Rows from block 2 of a small masked image model, named by matrix and row number. Rows with one number belong to one neuron. Each number is 128 + 32 x the weight over its row's rms, rounded and kept within 0 to 255. All counts start at 0.
Before each neuron's rows are labels from the 100 images, of 14976, where the neuron reaches its highest value: "strongest on" is what is common among them; "patch colour" is the nearest of a few named colours to the mean colour under the peak. Only what is clearly more common there than usual is listed. The data: photos with spoken descriptions (Open Images, Localized Narratives).
# fc1: MLP up (model.blocks.2.mlp.fc1.weight, 768x192), inputs 0-95
# fc2: MLP down (model.blocks.2.mlp.fc2.weight, 192x768, transposed), outputs 0-95

strongest on: text has "white"
patch colour: white
fc1.240 [134 103 146 155  66 115 103 118 138  97  71 128 165 114 111  80 198 132 189 106 122  86 117 126 138 138 128 157 144 168 131 162  91  88 147 116  87 149 137 104 151 153 148  90 151 101  95 144 109  99  88 112 181 140 147 116  77 141  99 120  81 147 127 123 153 116  81 183 166 107 118  95  81 141 135 137 144  84 145 106 128 135 159 143 144 108 170 117 189 115 102 158  93 157 107 154]
fc2.240 [153 132 171 113 137 111 101 120 138  97 121  93 119 106 143  88 179  68 223  92 108 192 105 149 104 141 100 136  98 131  75 121  58 142 109 155 110 112 122 122 110  71 116 163 129  77 160 100 109  88 193 138  92 135 168  71 116 124 190 166 139 174  72 119  84  96 164 166 174  95 108 118 146 158 173 153  87 105 104 111 137 128 162 126 169 132 136 150  90 102 137 129 104  59 179 136]

strongest on: text has "buildings"
patch colour: cyan
fc1.399 [121 173  74 126 130 135 126 109  56  95 174 117  96 151 138 143 128 109 142 121 200 154  73 152  83 203  86 109 111 169 118 156 166 131 130  99 121 137 180 121 149 134 155 117 171 144 126  54 146 176 138 148 127 151 141  76  92 149  73 122 177 148 148 188 110 125  88  69 125 131  94 117 119 124 110 109 106 176  77 165 117 145 159 132 110  78 200 144 118 144 198 147 117 152 119 141]
fc2.399 [137 144 108  89 142 140  81 147  82  74 157 137 152 169 190 154 105  99 147 167 143 110 155 191 110 114 108  88 129 101 124  88 156  92 112 103 117 126 146 145 158 163 189 104 177 176  94  64 100 111 129 101 125 174 175  98 147  95 110  84 102 107 127 100 108  91  55 140 157 145  88 112 128 158 172 110  80 142 115 118 146 191 189 110 118 136 189 139 129 160 138 162 104 110  82 123]

strongest on: text has "white"
patch colour: white
fc1.58 [133 126 138 146 150 111 154 154 127 168 108 106 156  92 127 130 132 149 135 132 171 104 125 120 119 150 162 164 154 104 165 141  97 108 170 142  99 178 151 143 146 160 123 108 108 131 122 108 168  91 102  78 155 109 151 110 168 168  76 105  86 127  97  91 112  99 132  60 130 156 187  81 111 127 110 117 165 166  79 137 142  88 138 123 109 133 127  74  94  85 147  82 136  80 142  97]
fc2.58 [156 132 105 158 162  93 147 139 126 107 170 103  95 133 162 170 130  84 101  60 143  92 175 156 138 116  90 138 101 105 167 101 170 143 176 165 112 123 147 183 154 167 137  98 103 119 125 167 157  75 170 166 176 144 153 155 157 126 158 136 178 107 185 136  84  57 126  85 138 167 187  75  98 143 151 119 168 136 169 164 129  97 121 103 115  93  94 105 138  58 133 112 101 122 141 172]

strongest on: text has "grass"
patch colour: black
fc1.245 [121  70  93 100 152 114 186 131 118 120  22 141 190 148  59 171 157 195 152 136 147 129 126 197  93 195 171 135 110  99 110 168 127 125 110 134 168 112  98  76 135 157 111 144  69 104 120 128  51  45  79 110 157 143 174 141 142 150 173 133 153 150 107 167 160 142  90 141 131 138 127 186 145 164 121 142 166 159  55  94 107 170  79  86 135  95 124 111 139 112  99 156 148 130 102 110]
fc2.245 [104 120  90 134 102 132 129 157  54 104 100 141 127 148 158  91 146 211  98  60 101 132 133 155 151 134 150  95 162  94 109 125 130 139 179 146 159  89 109 102  76 127 161 164 134 103 132 131 148 119  67 189 154 145 129 145 188 118 137 124 144 111 119 128 101 124  97 148 146 145  81  80  85 150 106 194 124 123  80 102 105 107 139 123  87 100 103 134  82  36 160  75 133 164  99 119]

strongest on: text has "sky"
patch colour: grey
fc1.621 [119 117 186 183  79  32 166 170 115 130 110 145 115 183 153  82 105 147 157 128 152 143 110 122  89  89 163 160 141  90 136 120 153 118 100 143 112  78 146 117  59 155 180 166 137 157 115  84  88 129 136 128 120 124 140 108 173 131 118 162 137 151  61 132 141  50 153 107 112 137 118 216  96 140 113 112 119 135 125 141 152 150 180 113 120  40 173  75 154  99 138 146 146 128 180 158]
fc2.621 [124  57 139 177 100 104 137  73 134 141 136  85 122 112 144 137 115 145 172 114 149 101 137 132 103 195 183 153 171 115 131 139  69 189  92  98 128 101  97 144  72 150 160 168 137 121 119  72 105 167 136 136 131 117  69 113 116  44 133 145 147  94 100 118  98 136 112 128 149 110 127 104 115 170 114  90  88 141 133 153 124 116 131 154 144  86 185  88 171 157 117 128  96 151 174 119]

strongest on: text has "grass"
patch colour: green
fc1.89 [185  76  41 144 122 152 174 139  99 141 145 174 147 135 134 121 183 110 150 106 183 179 159 132 132 146 164 130 146 128 141 135 148 154  78 136 185 147 107 126  99 152 131 110 108 121 155  76 139  90  97 155 128 159 119 132 169 141 142 148 180  90  90 152 120  95  90  79 130  88 145 183 147 156 129 173  97 148  82 160 105 173 150 159  86  73 142 129  93  48 137 150 105 114  86 140]
fc2.89 [164 126 140 104 120 117 104 138 117 141  56 115 127 124 124 107 114 140 140  45  81 122 144 129  92 127  64 171  94  86 141 152  76 151  99 177 124 147 113 123  67 151 131 166 134 129 145  87 109 151 147 122 151 138 146 175 141 109 139 125 210 118 120 153  90 107  89 179 201  87 165 163 137 207 147 172 142 202 138 137 134 128 102 101 132  85 150  89 109  64 128 107 124 134 134 173]

strongest on: text has "white"
patch colour: white; pink
fc1.493 [ 96 121 134  81 199  90 117 142  84 127 106 101  96  87 109 103 162 131 197  86 117 107 135  66 128 124 163 140 153 125 154 160 163 163  80 113 179 116 109 200 173  99 166 115 117 147 145 211 166  64 136  84 143 125 119 156 117 165 106 133 127 133 112  64 170  78  86  81 157 129  73  86 167 141 127 135  68 156 121  96 120 108 136 131 152 131 129 114 148 176  78 150  85 120 103 141]
fc2.493 [140 103 110 157  99 130 112  96 116 130 100 135  66  83 107 135  95 167 141 111  96  88 162 111 157  87 127 114 149 168 116 139  91 115 127 104  90 117 186 147 148 141 174 187 103  82  91 145 210 101 127 108  89 111 107 122 121 181 140 125 110 104 189 109 127 183 134 124 163 138 160 151 123  83 168 139  67 199 135 110 115 106 136 183 179 135  93 128 155 157 100 119 111 119  97 132]

strongest on: text has "black"
patch colour: black
fc1.592 [135 128 111 128 157 144  77 134 156  87 151 187 127  71 118 115 106 136  94 111  78 155 131 145 184 117 140 104 146 119 131 169  99 143 144 142 112 141 162 121 193  88 148 162 120 146 109  68 156 150  73 158 108  94  91  91 175 109 146 128  90 140 181 131  82 171 110 159 127 161 121  87  90 118 123 107 111 113 182  95 140 125 155 173  93 149 131 189  33 117 110  86 168 142 166 127]
fc2.592 [168 152  86  76 152 197  87 186 151 132 132 133 144  96 154 152 144 215 110 146 153  86 149 134 142  92 163 113 127 153 150 150 132 135 132 143 103 145  58 143 126 124 127  76 119 102 112 157 119 141 142  88  92  87  86 164 196 180 120 165 127  86 106  98 131 141  52 105 133  90  82  79 111  74 148 122 109 152 182 118  96 153 215 103 114 155 148 187  79  81 155 152  86 129  74 113]

strongest on: text has "wall"
patch colour: grey
fc1.389 [182 172 137 122 129 128 114  71 158  14  91 125  84 162  79  93  84 135 190 118 101 165 140 147 166 146 132 151 126 168  77 147 112  73  72  98 106 100 132 117 127 144 150 117 119 136 127  97 134  86 150 170 126 141 111  72 107 159 121 157 123 150 140 123 113 163 156 166 177 126 106 107 162 111  86  72  97 121 178 139  78  88 145 148 100  97 131 140 112 199  88 166 140 143  83 129]
fc2.389 [ 95 148 159 193 160 122  66 116 155 136  77  90 162 105  93 121 121 130 131 105 129 164 111 128 107 115 151 179 142 155  54  98 147 149 130 157  83 102 123  76 105 157 142 108 131 174 108 135 145 123  99  97  80 164 131 138 115 108 121 201 127 104 175 129 205  92 132 189 169 109 138 116 144 109  97 176 157 192 109 146  83 109 142 119 109 143 125 146 124 136 176  99 156 166 104 156]

strongest on: text has "road"
patch colour: grey
fc1.356 [104 140 126 134 106 165  96 124 102 106 146  97 115 143 124 105  93 130 125 112 100  81  82 130 133  86  92 141 131 156  95  83 190 103 105 125 157 153 119 101 150  93 143 119 142 194 121  97  45 172 168 163  91 168 184 118 154 135 162 122 130 141 112  92 125  83 135 150 152 119 123 152 204  89 151 108 106 200 168 147 115 143 167 145 100 122 118 127 219  89 152  86 165 120 151 153]
fc2.356 [105 123  59 142 109 138 137 113  49  88 136  90 142 156 148 137 140  64  51 101 153 129 150 216 161 147 138 169 157 109 137 124  83 162  97 108 131 159  41 174 142 104  73 118 129 153 143 100 156  81 114 106 131 125 165  85  97 123 202 136 130 144 110  97  89 108 108  80 107 134 141 155 167 130 146 115 138 148 136 126 119 111 129  69  92 139 122  99 165 119 114  17 158 142 151 123]

strongest on: text has "sky"
patch colour: white
fc1.134 [113 147 159 127 145 122 122 121 128 121  99  93 138 138 107 140 126 117 157 168 100  70 119  80 159 140 141  65 127  94 158 104 115  67 107 111 136 180 249 154 137 169 128  85  94 168 130  97  83 117 132 201 146 154 133  76 105 174  94 119 160 147 133  90 114 106  99  73 108 133  62  76 125 142  74 154 151 178 115 105 117 129 107 139 171  93 113 142 100 173 154 149 104  48 100 194]
fc2.134 [109 116 147 112 138 104 146 134  97 160 102  95 174  94 132 167  86  62 152 153 117 106 123  62 122 132  95 112 120 132 150 115 136 101  72 127 120 175 151 165 113 137 100  91 151 166 106 125 131 113 119 165 114 138 122 142 175 134 140 141 149 172 118 130  72  48 111 158  93  95 149 186 117 175 105 101 153 158  59 172 152  93 123 123 175 114  87 146 115 169 147 155 112 114 130  96]

strongest on: text has "water"
patch colour: cyan
fc1.693 [124 121  53 217 108 180 127 140  68 154 131 114 180 112 118 113 121 100 130 147 142 183 134 152 183  79 192 114 141 116 112 153 139 128 104  66 106 129 159 112 132 198 142 133 128 115 138 107 120 107 106 170  87 140 131 154 175 156 115 136 115 147 106 156 155 155 140 179  86 178  73 128 104 162 103 133 136 167 118 114 146  83 151 189 145 116 118 117 101  98 175 101 109 168 161  36]
fc2.693 [170 107 164 196 145  80 106  89 102 108 139  93 185 141  69 140 140 205  76 150 158 120  98 157 136  97 120 102 127 107 142 125  93  66  98 156  89 145 120 112 101 171 193 180 163  88 121  82  99 156 134 157 122 199 117 172 102 173 176 106 131 170 129 120  81  77 112 141 120 114  79 120  71 145 139 177 104 193  74 149 112 131 103 126 134  46 120 107 121 142 121 101 124 120 166 158]

strongest on: text has "wall"
patch colour: pink
fc1.467 [ 85 101 107 192 119 127 127 128 142 168 128 145 145 140 170 136 105  51 141  75 177 136 185 124 125 123 106 133 155 109 146 126  99 125 143 125 111 129 111  72 102 161 123 177 194 125 110 151 135  85 136 108 188 118 154 143 122 118 146  93 153 122 148 143 121 153 114 133 138 187  81 112 102 140 156 131 149 107 130 149 139 113  83  76 159 105 123 146 183  84 110 143 140 165  29  88]
fc2.467 [145 106 136 149 157  98 142 125 177 174 155 158 121 148 151  80 140 138 146 130 126 144 136  89 107 125 162 137  58 129  72 159 128 161 121  72 157 164 115 150 138 120 145 122 130  91 143 174 106 127 128 167 118 165 141 157 154 159 166 176 125 118 104  79 136  42  83  58 113 156  90 124  72 111 159 126 156  98 139  99 117 100 157 148 184 179 132 165 160 101  88 138  67 132 116 119]

strongest on: text has "water"
patch colour: cyan
fc1.239 [164 107 139 133 180 167  75 161  92 160 123 126 155 155 227  83  68 135  75 127 188 173 166 113  92 141  80 104 109 162 134  77 151 123 119 178 162 192 164  91 159 190  87 111 102  95 143  79 106  88 122 141 127 160 136 111 165 142 108 128  97 106 127 178  87 135 162  86 151 119 106 115  86  73 142 135 145 108 132 128 154 140  50 186 103 199 215 126 123  82 144 138  86 107  88 116]
fc2.239 [111 113 161 146 162 137 125 177  97 117 139 116 157 141 131 175  87 151  45 136 190 179 158  61 161  93 115  58 103 187  88 114 108 140 133 184 129 195 135 147 115 108  92 128 116 106 120 133 131 139 156 124 101 144 154 115 187 160 110 156  97  97 132 167 127 107 125 113 132  95 106 112 124 111 136 102 147 118  91 140  89 137  74 144 128 112 185  97 216 132 107 142 103 140  87 191]

strongest on: text has "sky"; text has "trees"
patch colour: cyan; white
fc1.674 [169 114 121 171 177 131 130 119  80 165 175 117 135 166 119 114 105  62 155 112 160 132 136 110  76 101 135  55 153 101 151  98 117 119 163 110 133 116 122 146 166 137 121  62  91  97  68  92 134 131 104 129  95 141 128  92 135 113 112 131  96 145 157 180 114 125  69 150  97 185  69 142 156 182 152 167  97 165  74 157 112 125  92  98 170  98  65 109  97 114 195  94 162 126 134 136]
fc2.674 [174 112 136 153 149  96 120 135  76 138 118 111 144 130  91 102 116 131 118 190 166 141 109 145  76 153 111 116 141 142  87 100 141 127  80 167 130 156 131 154 133 164 140  63 108 108 120  91 109 173 127 157 136 166 120 116 126 157 176 186 131 152 160 119 113 121 111 141 142 205 122  87 142 180 163 138  96 105 115 179  91 132 159 169 140  57  88 153 190 137 164  91  83  97 182 102]

strongest on: text has "holding"; text has "woman"
patch colour: black
fc1.727 [152 110 147 162  96  60 104 126 161  75  71 105 123 137 150 101 114 135 182 132 118 124  97 115 123 106 126 168 239 160  89 120 137 129 148  99 111 163 155 174 127 160 108 148 130 121  89  71 110 116 101  82 166 120 150 115 155 120 174 186 110 119 152 131 116 121 128 175  63 126  82 126 127 135  77 172 212 105 142 148  95  79 145 115 190 119  71 144 167 172 158 134  78 151  79 179]
fc2.727 [151 110 139 106 128  67 193 117 107  73  96 153  79 125 134  77 153 137 135 132 106 165 133 162 160 110  73  98 126 146 130 144 116 128 120  85 128 139  96 136  78 160 152 129 127 150 134 123 114 125 145 119 137  85 161  47 102 135  97 117  93 140  96 209 171  96 125 155  89 103  88  79 127 121  44 169 146 137  59 150  82 119 153 123  65  46  72 139 157  80 175 162 109 137  90 177]

strongest on: text has "which"
patch colour: pink
fc1.721 [ 83 159  85 173 164 169  62  72 131 114 134  83 153 119  40 114 126 132  98 123 155 164 135  78 111 160  88 124 116 131 162 131  99  91 179 179 109 101 165 115 140 120 120 100 171 156 151 131  57 133 111 163 108 161 160 152 188 177 136  86 117 100 104 123 136 153 127 128 151  83 138 110 132 127  97 123 179 111 126 130 106 136  64 116 150 102 139 123  88 136 143 108 136 198 134 146]
fc2.721 [113 132 109 138 154 150 159  94 116 129 177 120 151 204 145  95 154 182 132 129 142 184 142 124  91  71 111 100 138  88 186 143 138 153 151 159 157 147 122  86 196 151  84 136 110 113 113 197  69 121 165 136  83 109 124 163 141 111 104 119 119 159  85 164 113 186 125 135 127 176  99  94 117 102 146  92 172 129 123 144  82 105  66 139 122  17 109 160 151 161  95 119 168 149 105 147]

strongest on: text has "man"
patch colour: black
fc1.129 [108 155 132  64 126 123 151 134 161 162 114  91  95 161 158 125 155 143 180 107 133 101 120 186 160  96 153 178 126 134 150  93 156 105 156 132  99 120 108 111 138 156 163 102 109 147  98 133 110 180  71  87 131 103 151  84 111 131 120 110 150 142 130 183 132  98  63  99 179 106 135 139  95 129 121 104 150  64 148 120 101 123 176 118  85  81  61 174 170 121 158  74 167  88 145 113]
fc2.129 [122 135 115 130 108 120  75 114  73 145 131  69 106 140 135  48 126 174 101 129 102 123  77 158 123 101  76 143 159 104 132 103 110 123  93 175 108 127  87  99 120 141  74 132 140 141  85 122 126 128 146  93  85 154 146 135 115 139 113 112 112 142 196  84 129 103 118 139 115 100 178 163 140 142 140 117  93 144 152 109 106 158 105 130  70 181  84 211 107 154 145  70 124 129 185 126]

strongest on: text has "wall"
patch colour: pink
fc1.173 [ 84 149 138 119 113 166 137  88  50 113 148 121  50 125  99 133 116 106 160 143 155 139  77  73  14 142 136 115  67 173  85 153 145 186  92  50 153 106 165 198  92 103 115 131 171  91 184 132 140 100 139 142 114 110 177 110 101 144 154 159 157 136 140 141 175 116 161  81 106 120 112 157  98 153 107 104  87 103 205 220 117 139 110 110 121 116 134 145 117 172 114 123 163 121 130 160]
fc2.173 [150  82 126 124 113 187  90  55 115 148 123 144 108 119 172 155 172 145 102 182 164 105 135 135 107 112 110 169 164 140 118 123 111 170  61  84 123  73 168 190 131 145 146 185 162 158 120 113 124  66 142 131 109 173 135  93  84  88 156 164 176  80 168 160 164 152 148 151 123  99  74 133 138 145 118  82 124 143 183 143 124 158 143  97  73 120 171 200 111 178 102  75 159 126 175 107]

strongest on: text has "wall"
patch colour: orange
fc1.222 [124 142 149  61 191 177 149 113 127 137 108  95 111  74  58 160 108  82 169 132 114  62 133  79 118 134 130  98 130 190 136 105 170 203  47 134 134 121 125 151 148  68 133 149 144 128 148 113 114  99 140 115  91 151 191 127 145 136 110  75 113 113 135 144 135 141 110 130 156 130 164 164 215 123 150 138 121  94 107 124 138 158  99 130  99  89 113 132 137  95  91 159  99 167 159 131]
fc2.222 [114 123 141 141 105 115 128 135 127 122 123 132 132 140  77 118 158  83 119 197 155 140 132  93 103  65 130  97 121 125 100 137 181  99 148 140 122 116  94 174 143 113 143 236 149 110 159 152 122 122 194 175 115  67 180 143  77 108  89  80 150 102 143 110 109 139  87 128 161  94 120 149 143 150 187 179 145 184 128 109  82 107 117 106  64 110  99 130 125 157  47 125 129 127 102 150]

strongest on: text has "wall"
patch colour: black
fc1.391 [167 106 160 143 182 139 187  64 120 128 118 183 152 145 121 119 128 157 156 126 146 109 131 145 132 114 147  91 178 147 123  48 147 129 124 171 118  82 160 127 116 176  81  51 144 121 151 115 125 145 107  75 164 173  46  97  53 156 150  55 122 109  84  49 145 147 137 139 112 167 135 143 151 173 142 130 108 163 111  97 182 118 105 111 181 132 122 158 171  71 100 138  96 159 171 113]
fc2.391 [ 73 155 138 118 157 104 131 109 186 134  93 103 141 131 122 143 128 186 134 198 125 104 103 133 139 128 178  97 147 130 131  69 142 165 135 130 148  96 201 127 112  90 139 135 106 156 146 159 145 130 175 167 105 108  66 162  45 146 136 135  81  91 115  85 109 153  95 152  82 108 205 121 148 128 138  94 126 124  85 150 185  88 148 128 177 121  97  81 147 130  92 144 113 123 145  75]

strongest on: text has "table"
patch colour: brown
fc1.14 [164 118 108 116 142  82 160 117 172  73 138 104 127 145 165 131 186 114 105 130 164 137 144 135 169 109 136 147 104 100 123 142 145 164 156  83 155 110 157 115 144 150 115 139 115 170 153 130 123  71 150  43 149 140 138 138  87 171  59 128 130 173 163  95 138 140 144 111 112 121 126 180 175  32  69 156 115 101 122 131  40 143 118 153 104 183 126 208 107 115 120 120  96 204  93 131]
fc2.14 [140  72 111  69 160 113 153  83 178 118 207 127  98 134 134 145 103 112 133 119 116 147 137 137 155 114 139 165 103 106 151 139 108 139 118 133 147 147 118  91  90 161  20 159 136 144 141 191 124 126 123 132 108 143 134 135 170 148 107  88 115 135 204  55 121 126 116  77  97 114 185 162 143 105 119  94  93  94 163  71 108 162 147 210  50 109 165  92 125 129 166  93 108 183 119  93]