From a checkpoint of a small masked image model.
Model: 12.1M parameters, norm layernorm, patch size [2, 2], widths [96, 192, 384].
Training: muon at rate 0.02, 19900 steps, batches of 128.
Data: trained on photos with spoken descriptions (Open Images, Localized Narratives), 203450 training examples.
Rows from block 2 of a small masked image model, named by matrix and row number. Rows with one number belong to one neuron. Each number is 500 + 40 x the weight over its row's rms, rounded and kept within 0 to 999. All counts start at 0. Numbers have three digits each.
Before each neuron's rows are labels from the 100 images, of 14976, where the neuron reaches its highest value: "responds to" is what is common among them. Only what is clearly more common there than usual is listed. The data: photos with spoken descriptions (Open Images, Localized Narratives).
# fc1: MLP up (model.blocks.2.mlp.fc1.weight, 768x192), inputs 0-95
# fc2: MLP down (model.blocks.2.mlp.fc2.weight, 192x768, transposed), outputs 0-95

responds to: text has "sky"; text has "trees"; text has "road"; text has "grass"
fc1.340:485540496543481500553463446464458502511568529549554524478485531559495450510460531413515481502436475546502431486560562450485521494491562548424465528533413492468553458503494481494513517487478594510493426510524569533484551605452499466531437488515527591514500504407520474458504467493527481509
fc2.340:520431447445455506483415501521463495544519432479517495559468502545527501542513517502470429514506511484478507528447502416478523548434476521403478504484517536522506482511495547513590506481432431522488500527570484509436503545485514496500538529567548588457536503475508426481573479459529526499

responds to: text has "sky"
fc1.456:546495420519486534499470511445469552540495503440572535538572500540505504574544519537501497489469447533494524512453444555523400508509499477487557515532499543445490473445452610584568415490512546564523504542464518437486479448451446511579503395505501534508494510491530531480531494457479446530
fc2.456:484475592480548505502506463474500513535483471465454483573569536566456469466552502501487502444497477444531477473537437476425494479511440534533523438576449512489553478470452478491542493465534491507493527547613497488493561495528555495508468491485502553449526525496438480532515418531520563458

responds to: text has "woman"
fc1.32:488575535540448468538547512599485504497558472404454527534519508498465466500463561447559500437526494495448511465500544469515482525475547465471542557455414433532544448460431520539504464493510552559511458498554531471548520568487559539454464558558510467527446537460469502475504491533467530514
fc2.32:566521469559457470558479433540517486467482563445486448511472513522467519474484483418551543520499534487526464504373479487464504479452517519489510454531476476519556436486475467582524523528529501518530456504575528555544521595507398445500471507542452446563477581477503552478498518539525537513

responds to: text has "wall"
fc1.351:528449485472517515508434465496476478525459457525420477534468553548475495499508489495390481518496558434453382548527504450497473530546489492597482503514541492469487503501463516540563467471526519593519455475555504493526483562515528469467530521587526573507512481510508472496476470515458449577
fc2.351:580500518484461514499501526424498473497409516512525418503498529506445502484461454487481551506472550596583473506567485456550489461520434486477515543470502424549471531554491501492507493543499451492483587576493487519523523438534537460408513500498492496507473411477530511512535504512506526539

responds to: text has "sky"
fc1.749:465482552460492530471548549484453470507455469515525525476574487502527465500519471494504514472491400509398534448481572527454493473414497493549465488465477486548546457406449462547568509441479515537465535492451558461516552526481542540512541508536471500487530484550487459424487550533469550573
fc2.749:496454461508506530471525537492558482490447527519540445490530431521508498491498430501508459492534508445485548589503468470500546487521475571550461510539612559530520483449522490517451456468484454469508561501467496520599534528555496506466501434543491471512531482536479494487457552515436468410

responds to: text has "water"
fc1.594:522546547537461491462504462460481503486555526508483548415516543439448543559504530481444527460507541504509461499518503516460516475447488550448474482511535573474524493525503586448526599511502472502520498455535517466421459501505490504516440514456462493456457406581517537590500514480528537481
fc2.594:457508427536488521410554500548411525502505576472489594464451550453549556539493458481479514548477559544502516470504488525470586474499536571471499486460412484441544448533480563457488571492544539510480491427527480519515460544490469468519491504482491499490477482514501540501506465521500508473

responds to: text has "sky"; text has "buildings"
fc1.19:500478498559517471485577497499488453485562527527497389444478498536466487447443442465468522592432518489482501457498541513499494482488442533437448502473535530476509524485513511472490518537486476526503449469498550483479477505563472547493557499596550497521586475515496533475597502443453457454
fc2.19:588494482487505519541581494474477484540573487519490453532521496484506489462448457547577486552498507547458536450505526506524528459469504478526490509480484480440420485495523518515472498530498475523464461503474493528527526551512425540485538466523514548485551496480551498471533541393501530468

responds to: text has "man"
fc1.104:565421440450514501461467535575394512533510522474574546532540539522459556447474451547593471475481484493545451502467558471550521464542541438498464544558433500570503472469539427475573511493537542533507419490434482486463494499470572590473524561578478516511523470494495518509585496450492466545
fc2.104:523509489398562441562539498464469397507534499511478467473480462477482577539470410526517463520470544486498480502493487571471483477411500498509497446488554470483511491480500425494552487560481554611481470480504448437529520476494527501468552540504464467521485441482517528484493538440485578520

responds to: text has "sky"; text has "trees"; text has "water"
fc1.133:516515522479434613492462518415498565505498495521531413542529517492488519517538508522480532503433481536511427497463412587441500511533506540474573485520538576523548429556480514445558540526515538492464460558501533581493437490529521542428496491497565493442497533520524529547450465500513491473
fc2.133:495496533459462498502579539522537434513442484530516472550487471479415486519541400519479519491499457533487479456523473561427489423497491527497479515432473498538450522469471483486504560546499442522506488576443435504466468538567516533567476534428505526510482519522448567506459540463445534495

responds to: text has "grass"
fc1.544:498436488497557494506526516467533485450585470447565489515483522503465545520520477534539432505556482603503584509491550516490540483477454536501495443523485454521483511538526521515547482566428460516488488500470488542628460500524503436517515603487479551498528548494555515460480498514450489549
fc2.544:475473495532466506516469477491482487443476487484534551531464486502481585489433533525539486466485480576510570534507535471490483464516461524542471492551527548564419463519580472506492502410493504452442412487502445453512518494531482519462562539526584601485560483473523572422517444539494535516

responds to: text has "wall"
fc1.107:517553461587430511495474519504463531531543529438488430501542529561456460462506528538526459485543456445542530564475587597506495518476531554505502549503429474532466457532468487482496432497467499508539562533516494434529461481540514468489449507508563512402516481555488550377469521477502467578
fc2.107:566495441482507520443398442480481459481560597452525443481528468557447477552539495495472511539523412533510473553461548520502502496472536541499437545495461444570452488464476512462526467454502488474547573495498513399541449500542480487488511572508539558485442511535525486471458534482518460530

responds to: text has "sky"
fc1.85:516495530519544528509507542487515439485537514561478476531449523493489519535504474458426459493441494504511476490499496446567498544411463449481526514469468490435554517543470554446511512516508572452559513497522545482449425474519524521594474497542461461492523439510516591508516511561454438492
fc2.85:573557442525584452519466509532497486502550510491519521472472472538489497505537479475478434515413477482499550443563513484497524462467483434450569451531620532482517498511519525414520458532411481518479523459473471490494549554531527475512554525466557593488438492458532497474572467459471489565

responds to: text has "sky"
fc1.731:494548542481492484495483505493480505396515539488522538511411479518466467586502536545507524547538483461489425417476492532465524485544475489466543485447548502510540460595465507518629483597480496492529391457571439506516435526525473472480416512544481485511566467471544495545507573550514444470
fc2.731:497569523486480535471567500502450516446582480476465560449454440444548490494549466513457498531531526528479500441477483517454537411525564516527472413480505555494523427567472490494574513533564488521542479455533455495553467475464581434504536565513503475435520494482509497495483502446464506501

responds to: text has "table"
fc1.671:512439547531451557512448499381549466536544469526525478471443483547512497493572527509509461460477560530510468483511535533511502482552555459581551486446508545489558547503427553429534515576544486503463479527507417508536524460490489484473443451435547515517432487436554445492469507482493561477
fc2.671:534534514500498560518508490480527473503489498531476495477479484561487536478549532455468455515457562478539559500552541557503508537517593510492450548528456509553567524469441551463439451504584434592552518494492432450518513574535563401505499437517581459497464462459492547494489487528481487472

responds to: text has "sky"
fc1.767:490496568543504510492596462513538464544468462499553540520533472542533569485427433532501517516493545556456462519445452456465438571500455523511508488492396477477510415445485424459499479371460537522520560526467518493481524477517434495508523524613482536472465454526485497495499556522566517521
fc2.767:456444480498493494525455581534550460478389578517486487576494449488519485441468520496448500548481525536497460522533462436514474493550467537455496449488520494476584482410540496540543535476547522562449528525479502512494545473438440520439504487535533478507520501486558512512493509461535526553

responds to: text has "sky"; text has "water"
fc1.756:512553496537514532475498499458512432484540513500469459529528475590431522527486525529521531538494464508439484482521430467437550560453456554466528507545596514496576516480490588600557456523515558511463504497466450488526462445492502501522519495489523551465475447517546537415494424478470463559
fc2.756:526488535541463489475514488464642398605479529507482496482441512551509517575559480504522511551491487575556439542449375491464468451447443579491473503491505490473536468486428529495488484544514480520489516586562496486569471441501532490569454578550505478483531513504469498508499490498489446520

responds to: text has "sky"
fc1.488:497531577520385506545476529378540446483536478491500544543517464575528548516507513569498544424523484578518460490559523492472478561529538493506440543493534502515496498511476441425517435487512521528442566458565490492481506537485456503424514490486536473460501481633520490432464492508437509490
fc2.488:459457482532444576444557538510511440529541455478527533530468439597509490501428561500454561541534522535519442513515485490479428575503506466476520419500490493535497487468413505463521524481445540573446484496546538534472476531436494508479503484525534492473531522598531526476455522507485483520

responds to: text has "sky"; text has "grass"
fc1.256:455499504448474467532552436480425503549477537506560541447619426516498501587445529521495488544499504484417491499555550515509474494554507476486514534461500461569484471485530500499481502531501500518544507565399526483600434517509476404514442525505527494486447491522502523490544525533471522464
fc2.256:551564459441475530548532461487526509482472447454498445483516434465553476575557521497402481520487453569482470501585489473502547522565442450573489521463459486532528460524539449588549528524494512486492485566413453536538515492513465516485506483497508516441449512479555504506538525561442473478

responds to: text has "man"
fc1.158:480439589539506450534544510455490568553461513541504539484427553477510484457529550504514541509481493502492521447495478436541478515437449453514579454517537531577522496425459416473479546540463483498500511481505549523451547543458510477571523496444533498516493481527484538445555437493513530536
fc2.158:498481446535441466575514519481470577567531459545492487468495513442519509391493496515408499515567525557531517498529529504536474468472487492504517504469470566535468492458522534470508540542461502519531420512512490471488489507462513497554541483549478468573491481515531433486451544500522533514

responds to: text has "sky"
fc1.647:469532504490467552538481455410473561506450521506401546557540545545448506500470518507456585522482541441538436511478427545474486559476508515524544463522541476523459499514514544496514437533482478490471468509533507510519431497492466467439533449538556505546467530445572552493490503493452561491
fc2.647:546561436486495461463478528494513496469470486462521505441478458540480497533515481507514530492486443495533469464497438509540494454517493520483460492493500445496439529462487476468587521417524452440491500550527522409526513551533503519516503530503466484467480405527483489478491481535474611525